Weights of a small sound classifier.
Model: log mel input, arch transformer, activation geglu.
Rows from block 2 of a small sound classifier, named by matrix and row number. Rows with one number belong to one neuron. Each number is 200 + 30 x the weight over its row's rms, rounded and kept within 0 to 999. All counts start at 0.
Before each neuron's rows are labels from the 100 clips, of 14976, where the neuron reaches its largest size: "loudest band" is the band of the loudest frequency at the time of the peak; "strongest on" is what is common among them. Only what is clearly more common there than usual is listed. The data: read English sentences (LibriTTS-R). In brackets: how many of the 100, against the usual share in percent.
# gate: MLP gate (model.blocks.2.mlp.gate.weight, 512x192), inputs 0-95
# fc1: MLP up (model.blocks.2.mlp.fc1.weight, 512x192), inputs 0-95
# fc2: MLP down (model.blocks.2.mlp.fc2.weight, 192x512, transposed), outputs 0-95

loudest band: 500 to 1000 Hz (25 vs 7.4)
strongest on: voice: female (100 vs 51.8)
gate.459,164,199,162,160,201,200,183,174,207,221,190,190,189,220,167,175,129,137,198,215,179,202,131,176,169,184,149,233,185,201,201,172,230,222,198,182,215,255,238,170,153,155,200,217,240,252,253,201,160,178,149,174,195,131,181,157,173,194,200,187,223,181,158,190,216,216,186,194,131,202,207,206,145,158,188,208,219,173,206,165,205,202,223,190,203,201,238,252,238,127,191,199,212,282,225,180
fc1.459,182,248,220,176,146,190,251,199,276,250,232,221,215,202,212,229,237,263,165,162,189,225,218,187,223,188,215,210,228,167,162,173,227,198,190,215,193,259,204,197,150,184,200,136,171,197,170,231,174,253,182,200,216,149,221,227,181,242,158,204,199,209,207,183,155,164,178,186,229,158,213,167,216,252,190,214,212,180,176,161,210,202,197,173,196,167,212,219,271,225,222,270,143,169,184,176
fc2.459,202,156,210,187,203,234,228,234,230,242,175,195,206,209,165,192,177,217,193,192,178,178,251,233,194,153,208,222,215,181,192,176,235,201,179,205,196,181,247,181,202,196,201,179,240,256,157,211,167,201,179,214,235,193,197,232,158,248,168,204,253,238,192,223,209,217,200,157,191,202,137,205,112,229,234,238,201,214,185,167,233,208,183,151,214,225,237,217,198,191,208,149,219,213,186,148

loudest band: 500 to 1000 Hz (41 vs 7.4)
strongest on: voice: male (90 vs 48.2)
gate.179,247,211,170,182,209,174,196,180,132,263,183,190,224,173,227,170,237,173,188,193,206,217,233,220,181,208,171,233,143,170,163,175,210,215,241,208,237,138,214,167,222,209,201,220,123,151,170,198,240,161,139,154,181,207,184,241,208,186,198,220,169,221,152,193,186,214,187,216,222,198,224,181,159,189,182,143,175,190,232,192,173,277,184,233,160,199,168,245,182,194,213,222,207,245,220,171
fc1.179,231,229,193,189,232,184,174,178,169,222,182,204,198,205,260,188,158,200,160,153,186,167,163,187,209,259,261,179,175,164,171,163,105,200,221,207,193,211,182,213,173,182,178,147,213,238,226,210,190,168,221,235,219,138,204,195,186,192,174,185,175,205,175,230,229,183,225,182,143,231,202,261,178,187,160,221,243,183,195,210,132,217,167,136,242,212,170,200,223,185,218,177,250,269,253,254
fc2.179,207,225,205,191,186,159,224,185,146,242,207,201,221,176,218,194,199,194,184,155,212,202,184,221,190,155,170,216,184,189,187,234,164,185,160,200,195,248,165,206,163,160,206,204,223,184,182,153,183,190,232,184,243,201,202,167,205,233,189,218,172,226,203,210,190,242,197,198,165,215,299,209,204,195,183,230,223,145,211,207,222,140,171,211,228,214,250,221,210,239,196,261,187,200,150,205

loudest band: 250 to 500 Hz (38 vs 12.3)
strongest on: voice: male (96 vs 48.2)
gate.118,232,237,143,205,163,206,209,206,167,221,196,233,210,217,252,200,158,216,219,254,175,197,166,207,155,177,158,203,165,188,245,180,157,184,191,142,198,162,215,196,159,168,169,214,192,199,190,155,167,156,210,176,231,176,204,198,189,224,155,218,170,215,201,219,220,217,192,211,206,179,259,177,227,184,201,252,210,189,214,180,166,246,194,202,198,176,201,234,223,126,177,244,213,231,232,172
fc1.118,251,177,190,234,201,195,201,221,209,192,150,187,178,202,198,175,176,113,197,235,228,201,150,235,207,207,222,188,200,230,200,205,206,220,224,184,226,153,139,230,229,187,134,216,260,232,238,223,197,199,178,220,223,164,203,205,225,208,193,193,174,182,174,189,239,188,224,180,169,202,148,222,197,208,216,147,194,209,245,179,210,188,220,216,252,212,113,223,176,193,180,188,201,229,156,182
fc2.118,209,212,188,242,193,243,176,200,155,203,157,183,193,193,228,170,191,181,177,171,188,217,200,241,205,212,189,220,217,231,134,190,198,260,228,160,185,195,126,168,220,174,229,220,197,170,195,164,138,226,217,212,185,186,158,194,235,204,129,209,168,201,204,200,154,203,207,247,209,205,235,241,251,219,235,235,174,187,179,231,244,202,198,181,203,208,203,162,214,167,244,256,144,215,220,237

loudest band: 500 to 1000 Hz (37 vs 7.4)
strongest on: voice: male (91 vs 48.2)
gate.452,188,239,238,192,194,192,249,238,222,170,190,226,238,181,160,206,204,151,176,243,194,151,219,205,219,155,216,197,185,188,203,205,260,245,153,190,205,187,204,189,157,245,201,169,138,197,216,211,224,167,163,232,201,230,202,225,181,231,197,271,212,154,136,166,198,165,253,214,180,166,218,173,192,242,214,208,178,217,240,206,224,158,227,223,268,206,144,211,173,166,209,220,211,184,157,203
fc1.452,187,237,215,206,168,230,201,180,235,131,193,192,141,202,154,169,208,254,194,192,203,212,155,199,130,178,123,208,202,218,209,246,248,256,217,178,186,207,245,248,246,199,168,211,220,171,202,230,210,250,235,211,201,154,195,206,231,145,196,157,200,217,194,188,191,195,188,190,242,188,141,252,130,224,199,214,227,217,200,204,249,251,233,205,150,143,237,162,196,196,211,137,211,182,200,176
fc2.452,203,211,217,233,181,284,186,184,237,237,173,196,220,196,172,196,164,230,129,217,236,203,207,195,142,195,222,210,199,154,219,218,230,224,193,209,213,196,211,205,196,255,137,172,185,223,175,199,222,235,210,225,187,162,248,219,240,208,161,161,270,186,185,202,227,191,191,201,254,144,176,171,239,173,198,228,245,222,188,177,184,234,191,176,211,217,166,215,220,122,176,247,255,146,218,239

loudest band: 4000 to 8000 Hz (29 vs 5.1)
strongest on: voice: male (93 vs 48.2)
gate.324,217,216,231,224,198,205,202,178,178,216,188,176,174,171,208,239,156,286,215,228,217,209,210,166,189,238,136,191,174,191,211,181,166,251,196,180,161,216,215,213,191,227,208,221,202,147,192,224,242,207,250,183,197,231,203,251,194,125,195,191,144,127,218,227,202,192,190,227,199,222,173,153,204,191,218,218,204,176,175,245,215,229,237,193,194,164,177,170,186,179,209,120,202,195,256,145
fc1.324,222,218,121,221,205,182,153,191,234,191,218,225,237,192,147,182,235,161,190,192,213,188,157,179,212,196,190,204,259,148,189,238,144,144,166,212,258,219,150,186,203,178,184,213,229,221,204,180,179,217,185,216,195,215,222,179,177,213,210,229,253,228,195,211,194,210,169,193,202,195,223,273,142,214,157,218,237,210,232,160,201,156,212,226,182,235,214,211,190,248,228,241,194,224,156,289
fc2.324,216,204,201,183,197,200,185,169,227,220,196,183,231,202,211,158,201,225,169,240,219,199,183,161,196,237,213,137,229,172,222,200,195,222,192,231,219,195,195,219,190,264,198,190,205,197,190,196,166,167,181,211,212,207,277,208,145,207,210,175,177,150,155,191,223,183,244,179,213,214,237,207,212,125,126,198,245,196,171,222,186,235,196,224,235,236,160,275,159,230,226,194,240,235,232,235

loudest band: 500 to 1000 Hz (56 vs 7.4)
strongest on: voice: male (100 vs 48.2)
gate.140,236,197,220,261,225,182,115,180,175,161,165,180,188,133,249,196,261,175,182,191,239,202,237,191,208,183,172,201,151,155,179,179,199,238,191,189,181,178,208,199,200,186,194,181,197,209,234,210,209,183,143,195,183,173,184,213,165,212,220,239,185,182,168,207,224,233,191,254,184,191,220,211,147,210,270,171,186,219,228,178,171,191,211,248,184,187,110,214,175,262,201,210,211,246,165,191
fc1.140,240,232,166,173,267,215,158,152,166,187,142,181,243,199,209,161,206,197,174,183,183,184,170,188,213,198,264,249,213,179,190,164,142,212,206,239,212,178,200,189,201,196,219,160,172,238,217,214,208,122,189,224,244,213,199,209,175,164,190,230,203,197,139,222,213,171,203,176,193,242,153,195,182,186,201,191,157,185,209,163,151,189,162,146,242,187,129,170,233,191,148,170,205,230,232,244
fc2.140,181,229,165,210,188,211,183,193,175,221,232,195,202,206,241,235,166,180,157,154,196,200,194,261,168,190,151,237,240,291,186,172,198,192,170,191,216,224,165,224,175,171,221,228,184,199,195,191,179,188,167,152,233,186,169,185,191,208,179,228,210,181,215,226,146,170,165,161,153,242,216,237,197,234,190,221,235,169,187,188,215,163,212,238,194,107,219,212,240,218,235,206,161,208,197,189

loudest band: 250 to 500 Hz (39 vs 12.3)
strongest on: voice: male (99 vs 48.2)
gate.437,206,192,190,222,160,211,159,241,199,177,207,193,189,218,262,176,217,207,203,187,206,180,248,238,188,230,228,198,182,200,178,198,224,143,230,195,172,228,208,233,171,209,141,197,147,174,200,209,225,186,165,200,182,230,198,258,239,232,189,225,183,181,162,183,219,240,209,252,226,157,202,137,217,203,189,190,224,259,206,162,178,263,147,178,195,212,218,222,192,278,174,247,228,244,162,164
fc1.437,176,139,196,202,204,211,203,157,252,238,219,223,186,168,211,225,218,226,218,216,176,200,223,192,215,151,163,175,230,229,198,249,191,173,173,213,161,210,167,213,189,230,211,193,219,191,187,213,218,221,216,225,165,233,206,199,238,174,212,236,218,203,238,159,174,169,174,234,209,202,225,127,170,228,209,231,155,193,180,140,240,204,179,206,200,210,212,174,189,231,200,158,214,121,168,191
fc2.437,203,171,232,215,235,158,208,213,239,235,180,184,194,222,173,192,193,229,201,223,257,208,211,197,188,239,228,178,184,187,230,222,193,122,152,206,196,187,202,211,213,222,161,201,203,187,186,225,200,227,207,234,160,203,214,216,208,191,244,196,209,189,219,164,189,154,175,249,207,166,163,126,221,204,210,191,178,250,243,184,145,250,218,176,190,234,152,222,211,187,213,152,283,133,230,183

loudest band: 500 to 1000 Hz (27 vs 7.4)
strongest on: voice: male (100 vs 48.2)
gate.15,171,255,161,132,133,190,156,242,248,135,220,181,193,193,189,213,155,237,203,230,188,222,190,181,208,171,215,245,180,191,212,217,239,160,262,198,218,193,218,226,160,196,202,205,155,178,181,213,228,253,214,143,184,208,166,171,165,226,189,153,212,187,208,192,200,179,202,166,215,199,220,189,220,228,242,201,197,228,224,192,206,207,218,162,243,158,205,181,173,193,191,223,180,196,219,174
fc1.15,182,256,199,156,102,218,173,242,177,161,203,203,215,178,224,187,202,232,213,251,171,232,255,203,198,189,202,217,171,172,195,225,254,167,180,205,232,231,236,195,206,228,230,192,156,187,199,199,204,237,179,196,233,181,190,246,194,230,209,174,217,218,218,168,179,149,162,164,196,192,211,135,238,267,271,167,211,148,227,169,218,160,184,181,172,149,262,190,244,215,151,253,181,237,190,202
fc2.15,217,180,167,224,250,214,230,138,189,217,185,194,156,226,144,219,217,210,199,178,227,200,206,197,212,167,206,176,170,248,239,228,180,228,232,178,208,220,196,201,193,198,251,209,193,217,246,216,244,202,188,229,171,167,196,190,187,157,221,205,158,226,173,216,224,193,159,208,179,169,215,182,254,244,189,163,180,210,138,230,212,225,203,169,147,200,209,247,181,260,247,197,190,185,179,202

loudest band: 4000 to 8000 Hz (29 vs 5.1)
strongest on: voice: female (99 vs 51.8)
gate.469,192,231,196,174,235,174,205,127,173,184,267,184,170,188,210,233,160,148,196,205,188,170,174,227,223,216,151,185,178,180,187,251,174,157,194,191,204,162,215,246,189,184,224,190,238,186,210,183,191,206,239,160,164,153,151,183,187,135,211,183,201,197,246,203,232,192,189,183,203,233,208,184,202,156,102,254,205,256,203,193,182,195,227,186,189,216,230,210,212,170,176,179,228,247,181,193
fc1.469,236,224,189,236,202,187,144,212,219,200,231,233,203,234,196,165,215,203,209,189,204,186,185,140,228,224,240,158,230,234,208,201,193,218,193,191,271,175,177,189,206,190,182,222,201,216,219,211,199,238,209,207,170,248,177,190,190,187,270,245,213,163,267,198,153,171,206,209,236,211,205,162,144,204,175,175,168,182,227,180,218,211,236,208,213,199,203,190,191,182,224,203,222,183,199,181
fc2.469,122,124,190,181,225,162,239,175,225,193,174,222,181,254,231,227,148,229,178,244,170,200,231,162,126,215,241,214,213,239,229,258,159,149,206,188,211,176,166,226,203,174,222,206,169,200,166,229,134,229,167,142,193,208,201,223,215,164,232,164,226,147,242,192,238,211,234,186,226,200,184,206,178,190,248,223,149,192,155,241,200,218,203,205,239,220,223,188,181,174,181,197,186,216,234,160

loudest band: 500 to 1000 Hz (30 vs 7.4)
strongest on: voice: female (100 vs 51.8)
gate.271,166,232,163,255,186,180,200,223,202,229,162,279,212,200,189,165,200,226,172,157,177,161,232,210,192,184,187,193,213,190,218,179,156,157,239,203,200,172,229,182,189,201,190,180,243,186,209,261,194,184,146,203,193,195,191,166,200,176,224,189,242,205,173,235,151,197,185,221,175,170,222,206,225,203,190,234,190,178,224,195,211,200,202,191,210,242,234,155,180,114,185,186,165,221,205,222
fc1.271,205,177,116,180,209,256,178,210,246,195,154,187,185,213,128,208,154,190,200,209,198,187,195,187,206,218,227,224,258,178,191,222,234,204,233,235,224,288,185,192,167,181,180,145,202,206,204,215,248,205,211,177,180,166,220,200,173,207,200,162,218,204,249,198,190,198,218,175,211,189,175,197,197,185,161,162,251,206,180,177,156,168,201,286,169,150,180,180,246,214,150,198,212,136,230,204
fc2.271,161,138,230,240,234,193,196,167,208,216,209,283,235,200,204,254,170,174,227,212,186,176,196,181,231,248,99,200,183,215,204,197,204,215,201,232,162,182,169,202,243,223,186,218,202,202,221,215,217,154,134,215,170,219,198,162,193,137,124,188,193,189,201,216,229,190,219,213,166,187,206,189,255,193,172,177,151,267,163,238,222,210,160,153,191,182,215,196,206,227,179,186,185,153,220,235

loudest band: 250 to 500 Hz (29 vs 12.3)
strongest on: voice: male (100 vs 48.2)
gate.211,223,250,141,238,221,176,149,211,198,156,212,209,192,180,209,176,172,237,163,197,195,217,229,191,231,180,188,181,169,153,187,158,234,219,188,161,214,183,201,177,194,237,252,211,191,178,222,223,184,182,188,186,163,252,231,243,201,220,223,221,167,167,196,181,221,183,220,118,200,126,224,174,190,209,180,181,201,231,173,194,185,169,211,174,186,242,194,152,189,222,171,199,165,185,181,190
fc1.211,165,211,195,247,205,212,214,198,235,206,232,248,162,201,181,210,221,212,254,227,181,195,228,182,177,204,145,209,212,213,158,217,185,178,220,197,212,195,248,218,234,217,246,179,222,198,152,240,225,235,216,207,182,222,185,213,223,187,218,237,224,226,218,181,165,176,206,208,241,218,199,165,175,223,213,220,165,184,165,154,258,220,228,218,172,206,215,228,177,279,230,154,193,146,205,225
fc2.211,152,227,188,223,261,221,172,170,218,209,195,211,199,199,192,219,179,201,232,269,190,166,218,123,176,264,199,228,252,168,242,213,211,185,174,209,169,158,207,196,193,214,178,174,184,243,190,231,204,261,219,214,178,214,225,202,161,213,222,208,256,163,228,160,240,162,203,198,250,159,192,175,215,181,161,176,199,230,186,213,188,236,206,184,212,278,168,235,160,182,167,172,248,136,226,240

loudest band: 250 to 500 Hz (35 vs 12.3)
strongest on: voice: female (99 vs 51.8)
gate.106,185,187,173,202,190,213,157,196,228,188,148,241,185,182,175,151,177,137,135,236,198,157,193,195,181,153,186,181,184,214,200,212,224,194,243,205,224,253,204,189,183,175,158,189,193,202,209,187,217,138,187,218,147,251,190,172,156,189,240,266,235,164,156,193,179,200,208,250,176,223,228,186,170,167,211,225,219,224,185,210,174,202,218,237,224,202,164,208,205,181,186,237,213,192,236,203
fc1.106,218,224,217,198,224,217,189,190,223,277,211,235,185,223,197,167,217,205,165,204,230,191,206,222,214,229,199,203,226,180,218,153,168,213,189,160,188,215,143,202,187,194,188,191,257,218,222,123,155,214,189,218,204,220,196,192,190,227,249,211,244,261,202,251,203,240,170,181,162,200,236,228,234,194,200,228,167,201,174,196,208,160,182,145,130,226,214,226,220,164,223,186,223,224,192,210
fc2.106,191,208,236,163,270,181,232,190,179,254,159,158,227,153,233,209,183,162,220,182,143,198,212,227,192,191,216,225,198,199,222,206,207,218,183,226,215,216,206,201,201,199,266,239,208,184,218,234,212,242,169,210,229,235,162,237,121,225,200,253,216,221,215,182,195,203,260,155,189,230,201,154,195,222,223,199,172,161,209,227,183,181,163,174,194,216,188,204,195,206,252,179,226,195,193,153

loudest band: 500 to 1000 Hz (28 vs 7.4)
strongest on: voice: female (97 vs 51.8)
gate.448,276,215,167,183,223,185,182,165,207,168,196,170,192,208,258,177,201,206,193,227,205,188,155,213,182,216,266,214,218,153,232,217,164,220,277,199,169,215,191,176,183,174,215,292,187,220,211,190,205,195,137,235,207,185,165,195,199,199,221,172,212,235,201,204,207,194,185,221,194,232,210,247,190,206,192,211,219,168,203,111,144,247,247,196,215,158,192,136,171,130,264,157,229,173,212,241
fc1.448,189,226,218,221,221,197,161,176,249,193,171,162,208,254,279,203,232,216,188,193,194,186,176,232,199,228,240,215,192,209,232,221,159,208,224,193,182,225,192,196,177,194,240,246,186,188,196,160,218,194,216,177,182,142,193,178,219,237,192,196,206,177,170,165,226,187,186,239,175,227,228,225,213,210,192,180,225,189,209,163,154,187,225,232,185,127,187,166,222,57,246,165,232,223,172,203
fc2.448,163,232,185,217,275,179,208,187,143,215,172,233,220,248,141,192,195,162,197,162,207,252,228,213,147,212,192,165,236,160,264,204,203,211,148,192,188,150,158,196,242,256,194,184,178,193,244,219,218,179,205,189,227,164,241,184,160,228,177,196,165,167,176,286,231,180,252,188,230,176,219,253,172,222,142,163,167,182,231,193,209,159,216,212,224,215,184,197,222,178,185,167,228,229,176,192

loudest band: 4000 to 8000 Hz (36 vs 5.1)
strongest on: voice: male (100 vs 48.2)
gate.325,177,211,200,200,243,166,204,157,214,189,210,233,201,159,198,192,177,221,171,198,171,185,159,172,202,198,191,237,196,182,152,164,180,223,200,171,225,231,201,145,176,216,246,168,206,209,178,191,187,223,207,168,166,259,158,148,195,195,260,266,234,174,173,238,184,196,221,162,145,173,192,278,156,218,212,183,214,191,184,197,239,159,220,170,233,178,229,202,176,244,235,168,176,155,158,188
fc1.325,236,236,160,260,165,194,206,250,197,168,179,200,185,194,197,229,212,207,169,224,189,207,192,233,170,214,138,214,218,171,179,235,220,237,222,203,193,160,174,216,221,202,231,193,225,213,202,158,218,175,198,203,211,205,148,220,193,179,188,208,235,202,197,170,126,230,201,255,267,203,173,161,166,236,154,168,203,226,150,184,257,139,202,194,208,163,179,181,203,226,191,155,167,180,239,184
fc2.325,208,164,223,273,208,193,186,143,172,223,175,271,194,201,203,257,168,156,157,216,256,235,238,152,196,240,183,210,215,147,189,251,197,139,224,215,178,121,179,214,224,200,175,216,162,142,230,157,198,185,180,192,165,219,175,176,194,195,222,167,238,142,259,201,242,207,164,208,196,150,210,187,198,173,157,160,206,239,147,213,193,242,208,234,197,191,240,215,166,181,199,181,174,165,222,239

loudest band: 500 to 1000 Hz (28 vs 7.4)
strongest on: voice: male (100 vs 48.2)
gate.257,166,252,170,156,218,219,178,149,177,167,207,195,163,111,172,161,206,240,175,225,204,218,177,210,190,170,146,196,192,206,198,197,242,215,198,157,251,204,234,194,192,207,233,202,159,198,200,222,231,142,261,184,177,236,158,197,196,204,263,248,182,217,198,171,192,232,217,198,213,225,218,182,188,182,199,213,231,162,191,258,166,196,151,190,145,199,205,165,215,175,174,185,214,238,236,185
fc1.257,222,244,197,130,172,229,220,185,234,251,208,165,211,189,203,157,261,239,207,226,223,213,218,208,182,185,217,208,186,206,172,175,231,213,143,188,227,200,215,170,175,198,176,179,134,221,219,229,214,266,260,212,199,192,277,211,240,217,204,215,219,237,218,178,188,200,171,218,232,155,235,211,215,209,226,192,153,147,216,163,209,197,142,167,165,183,220,246,215,192,192,238,131,246,178,185
fc2.257,198,203,212,180,256,220,235,190,163,294,170,228,205,213,228,168,195,192,233,164,188,215,281,180,171,203,255,212,243,166,251,181,217,205,168,198,251,229,189,177,191,197,250,224,184,216,188,188,179,192,208,195,186,189,210,234,202,222,204,234,172,187,215,208,210,212,242,154,156,177,219,160,160,205,234,205,172,186,245,235,150,190,213,172,186,206,232,237,206,199,196,158,238,148,199,208

loudest band: 250 to 500 Hz (39 vs 12.3)
strongest on: voice: female (100 vs 51.8)
gate.505,187,173,199,182,221,214,183,183,193,203,208,219,243,224,206,170,159,200,203,161,197,230,220,199,230,207,225,197,193,206,187,156,214,183,203,196,170,183,188,204,212,238,215,131,210,188,180,205,197,175,228,177,185,213,225,187,152,212,191,171,189,229,173,204,242,211,163,200,172,213,229,251,210,149,134,212,169,255,222,210,175,220,214,157,210,231,176,203,225,165,176,182,256,228,182,226
fc1.505,180,208,207,183,220,229,191,219,193,238,230,161,192,186,187,224,174,215,138,151,227,214,246,181,248,180,188,165,201,236,187,183,226,172,254,220,186,254,161,239,192,173,209,161,237,178,186,163,195,216,202,198,164,219,223,217,183,163,261,242,271,198,239,205,221,190,175,166,222,190,219,238,221,145,183,169,194,157,205,186,130,248,238,224,198,198,215,211,231,258,216,214,226,221,249,181
fc2.505,173,197,249,166,247,194,166,174,217,214,219,231,201,238,198,196,184,198,192,215,256,207,211,226,213,182,252,154,229,214,248,204,226,183,125,246,217,166,214,232,195,235,171,291,238,205,200,174,190,163,178,235,178,177,200,175,154,178,212,163,219,205,257,194,204,200,248,195,205,224,205,239,174,149,207,226,248,203,180,209,244,230,156,172,165,182,206,199,191,188,186,216,243,167,181,189

loudest band: 500 to 1000 Hz (44 vs 7.4)
strongest on: voice: female (100 vs 51.8)
gate.9,168,275,234,130,244,199,175,210,184,203,214,260,204,210,262,220,159,250,216,230,200,198,236,157,228,184,158,178,215,209,220,99,238,206,191,162,235,230,192,195,155,204,206,188,179,194,233,192,168,149,160,166,159,300,196,192,176,194,220,191,193,199,159,215,206,175,176,154,202,239,199,145,198,179,198,212,214,139,197,244,217,219,230,186,199,190,237,171,195,183,173,179,134,190,213,164
fc1.9,167,212,253,156,218,184,205,227,166,192,188,212,200,194,225,194,141,218,221,213,182,207,192,170,221,196,192,165,218,255,217,179,229,184,208,205,201,213,217,205,234,234,206,172,184,174,207,202,209,143,157,188,154,276,202,178,161,186,214,174,173,139,177,197,197,202,171,231,166,238,207,125,206,149,220,229,159,174,214,257,171,275,176,255,224,240,285,167,215,195,185,186,205,262,187,219
fc2.9,245,172,178,225,189,177,208,170,212,198,138,174,130,202,146,208,178,234,178,183,221,206,164,231,198,198,208,158,193,210,215,206,215,221,215,200,202,206,202,183,183,192,159,177,215,195,181,213,235,201,230,254,194,175,225,182,256,220,212,221,193,239,142,165,176,229,233,246,172,154,225,197,229,223,251,174,187,228,171,168,178,174,193,212,176,149,213,199,227,222,172,255,210,194,135,181

loudest band: 500 to 1000 Hz (33 vs 7.4)
strongest on: voice: male (90 vs 48.2)
gate.304,203,246,180,147,186,169,186,179,159,241,155,205,187,200,177,169,195,205,190,226,235,181,161,177,185,152,154,201,201,191,173,184,175,257,249,137,191,212,215,202,158,220,204,203,201,175,188,216,173,166,149,161,180,165,225,196,177,146,187,223,196,170,149,179,250,187,245,186,210,176,220,210,249,152,185,190,227,226,220,219,183,250,189,207,225,183,233,234,190,150,142,182,239,206,240,182
fc1.304,173,180,165,231,149,272,228,172,272,131,204,184,160,229,159,191,186,246,252,260,243,210,218,187,158,154,219,260,187,204,216,245,245,174,200,219,213,225,230,227,178,203,170,198,224,186,232,191,195,280,204,163,210,188,186,193,239,163,234,170,195,243,221,185,208,189,210,188,217,159,209,183,184,202,198,221,177,186,216,211,239,235,162,200,224,193,238,184,234,187,197,188,242,172,195,209
fc2.304,229,142,215,207,192,250,202,195,224,162,188,196,184,169,169,222,201,250,179,243,210,187,212,178,195,241,212,254,207,175,216,191,186,213,223,181,184,198,241,174,218,230,174,161,195,218,203,229,194,197,202,187,152,140,270,199,233,197,224,158,202,191,169,180,193,199,239,205,240,150,158,222,241,235,197,182,199,213,223,186,180,215,218,236,200,196,119,183,189,172,124,222,182,200,179,214

loudest band: 500 to 1000 Hz (27 vs 7.4)
strongest on: voice: female (79 vs 51.8)
gate.433,175,238,191,180,236,184,179,173,205,243,197,219,199,144,201,221,212,155,198,264,181,205,183,236,208,216,75,250,190,230,198,170,208,226,186,176,167,181,194,209,222,209,159,195,145,190,216,249,182,148,170,156,176,236,191,185,215,218,224,214,184,146,240,189,178,237,178,201,183,228,235,207,211,192,193,170,187,192,182,217,186,220,178,218,165,272,221,230,219,192,223,200,188,183,220,255
fc1.433,255,172,180,164,212,237,232,210,205,211,156,241,224,190,156,147,166,180,138,262,199,184,214,211,198,191,197,154,254,186,197,199,217,179,252,226,232,181,189,227,168,202,116,200,222,198,218,182,192,252,205,210,197,191,215,263,222,183,198,153,212,234,170,174,238,174,220,216,194,193,168,150,221,203,227,195,179,182,255,222,217,228,163,186,156,217,152,184,197,210,199,187,131,170,175,235
fc2.433,202,206,217,200,182,162,189,208,258,236,173,201,168,213,196,218,185,202,191,224,193,181,245,218,210,187,188,236,218,232,236,204,176,255,170,198,141,226,214,191,204,215,193,234,178,191,187,213,180,243,173,207,230,203,236,204,202,214,195,244,248,188,185,217,200,214,216,231,210,185,214,202,176,214,217,169,175,161,278,223,234,178,154,181,189,130,212,202,250,149,204,184,176,161,225,205

loudest band: 250 to 500 Hz (29 vs 12.3)
strongest on: voice: male (100 vs 48.2)
gate.126,206,236,138,171,198,200,233,154,202,215,204,236,174,148,183,161,166,241,166,200,220,151,158,142,230,175,165,239,185,129,212,182,224,225,251,158,233,213,216,184,138,195,233,182,257,190,208,199,206,202,212,184,172,191,220,258,204,214,209,208,173,198,187,182,243,192,258,162,211,165,206,217,183,177,231,186,255,147,222,193,208,116,156,215,186,223,193,201,264,231,181,211,204,215,239,218
fc1.126,202,206,210,196,209,196,179,142,212,155,221,230,193,204,197,191,163,237,213,208,238,188,153,193,206,205,154,193,217,179,206,219,261,168,170,194,171,251,222,236,132,186,194,196,221,175,171,160,175,173,206,183,179,226,181,205,161,226,188,199,181,187,221,167,210,192,227,212,212,233,167,114,169,197,227,212,240,168,216,164,228,158,140,218,221,196,178,185,210,259,165,192,263,135,273,215
fc2.126,176,221,247,185,212,174,194,202,232,159,201,201,193,199,212,211,227,169,219,207,207,182,146,246,226,182,226,258,160,218,223,230,224,147,161,204,185,165,182,220,206,216,210,213,217,190,206,198,243,175,137,236,192,222,183,186,235,206,195,215,227,189,177,159,208,233,222,210,219,143,166,197,179,207,188,227,144,211,188,178,172,222,205,172,193,227,161,200,202,177,214,193,231,178,201,191

loudest band: 4000 to 8000 Hz (32 vs 5.1)
strongest on: voice: female (90 vs 51.8)
gate.14,220,211,188,181,145,173,207,223,153,222,183,200,202,176,190,225,208,213,249,184,182,203,189,210,174,187,213,222,164,168,206,231,202,176,174,196,204,246,222,193,206,229,135,123,212,208,175,175,246,227,242,196,229,176,274,251,173,240,201,226,186,261,203,176,217,208,229,191,206,189,176,216,201,211,207,224,185,170,251,251,189,190,229,215,220,160,220,235,150,215,148,187,236,266,195,185
fc1.14,191,189,234,217,183,207,163,192,251,172,188,218,182,258,182,209,209,173,239,178,220,238,184,203,155,233,280,196,220,211,215,199,200,232,204,263,171,169,203,215,232,221,229,208,224,190,174,186,208,215,222,200,181,171,188,195,201,154,220,209,178,221,261,233,153,218,166,180,207,197,201,155,197,228,181,234,207,186,134,216,195,167,219,221,203,104,206,187,191,120,189,170,245,200,192,219
fc2.14,223,225,244,244,171,199,180,200,221,236,200,181,181,186,216,224,195,208,210,225,184,214,161,208,225,194,198,214,171,225,186,194,153,157,178,219,240,191,185,222,200,210,201,129,214,207,198,191,198,178,164,240,203,189,169,178,229,180,254,225,208,227,199,136,187,187,223,215,202,167,230,169,217,216,183,215,233,217,135,192,175,260,269,218,254,175,110,177,166,248,194,181,240,214,178,255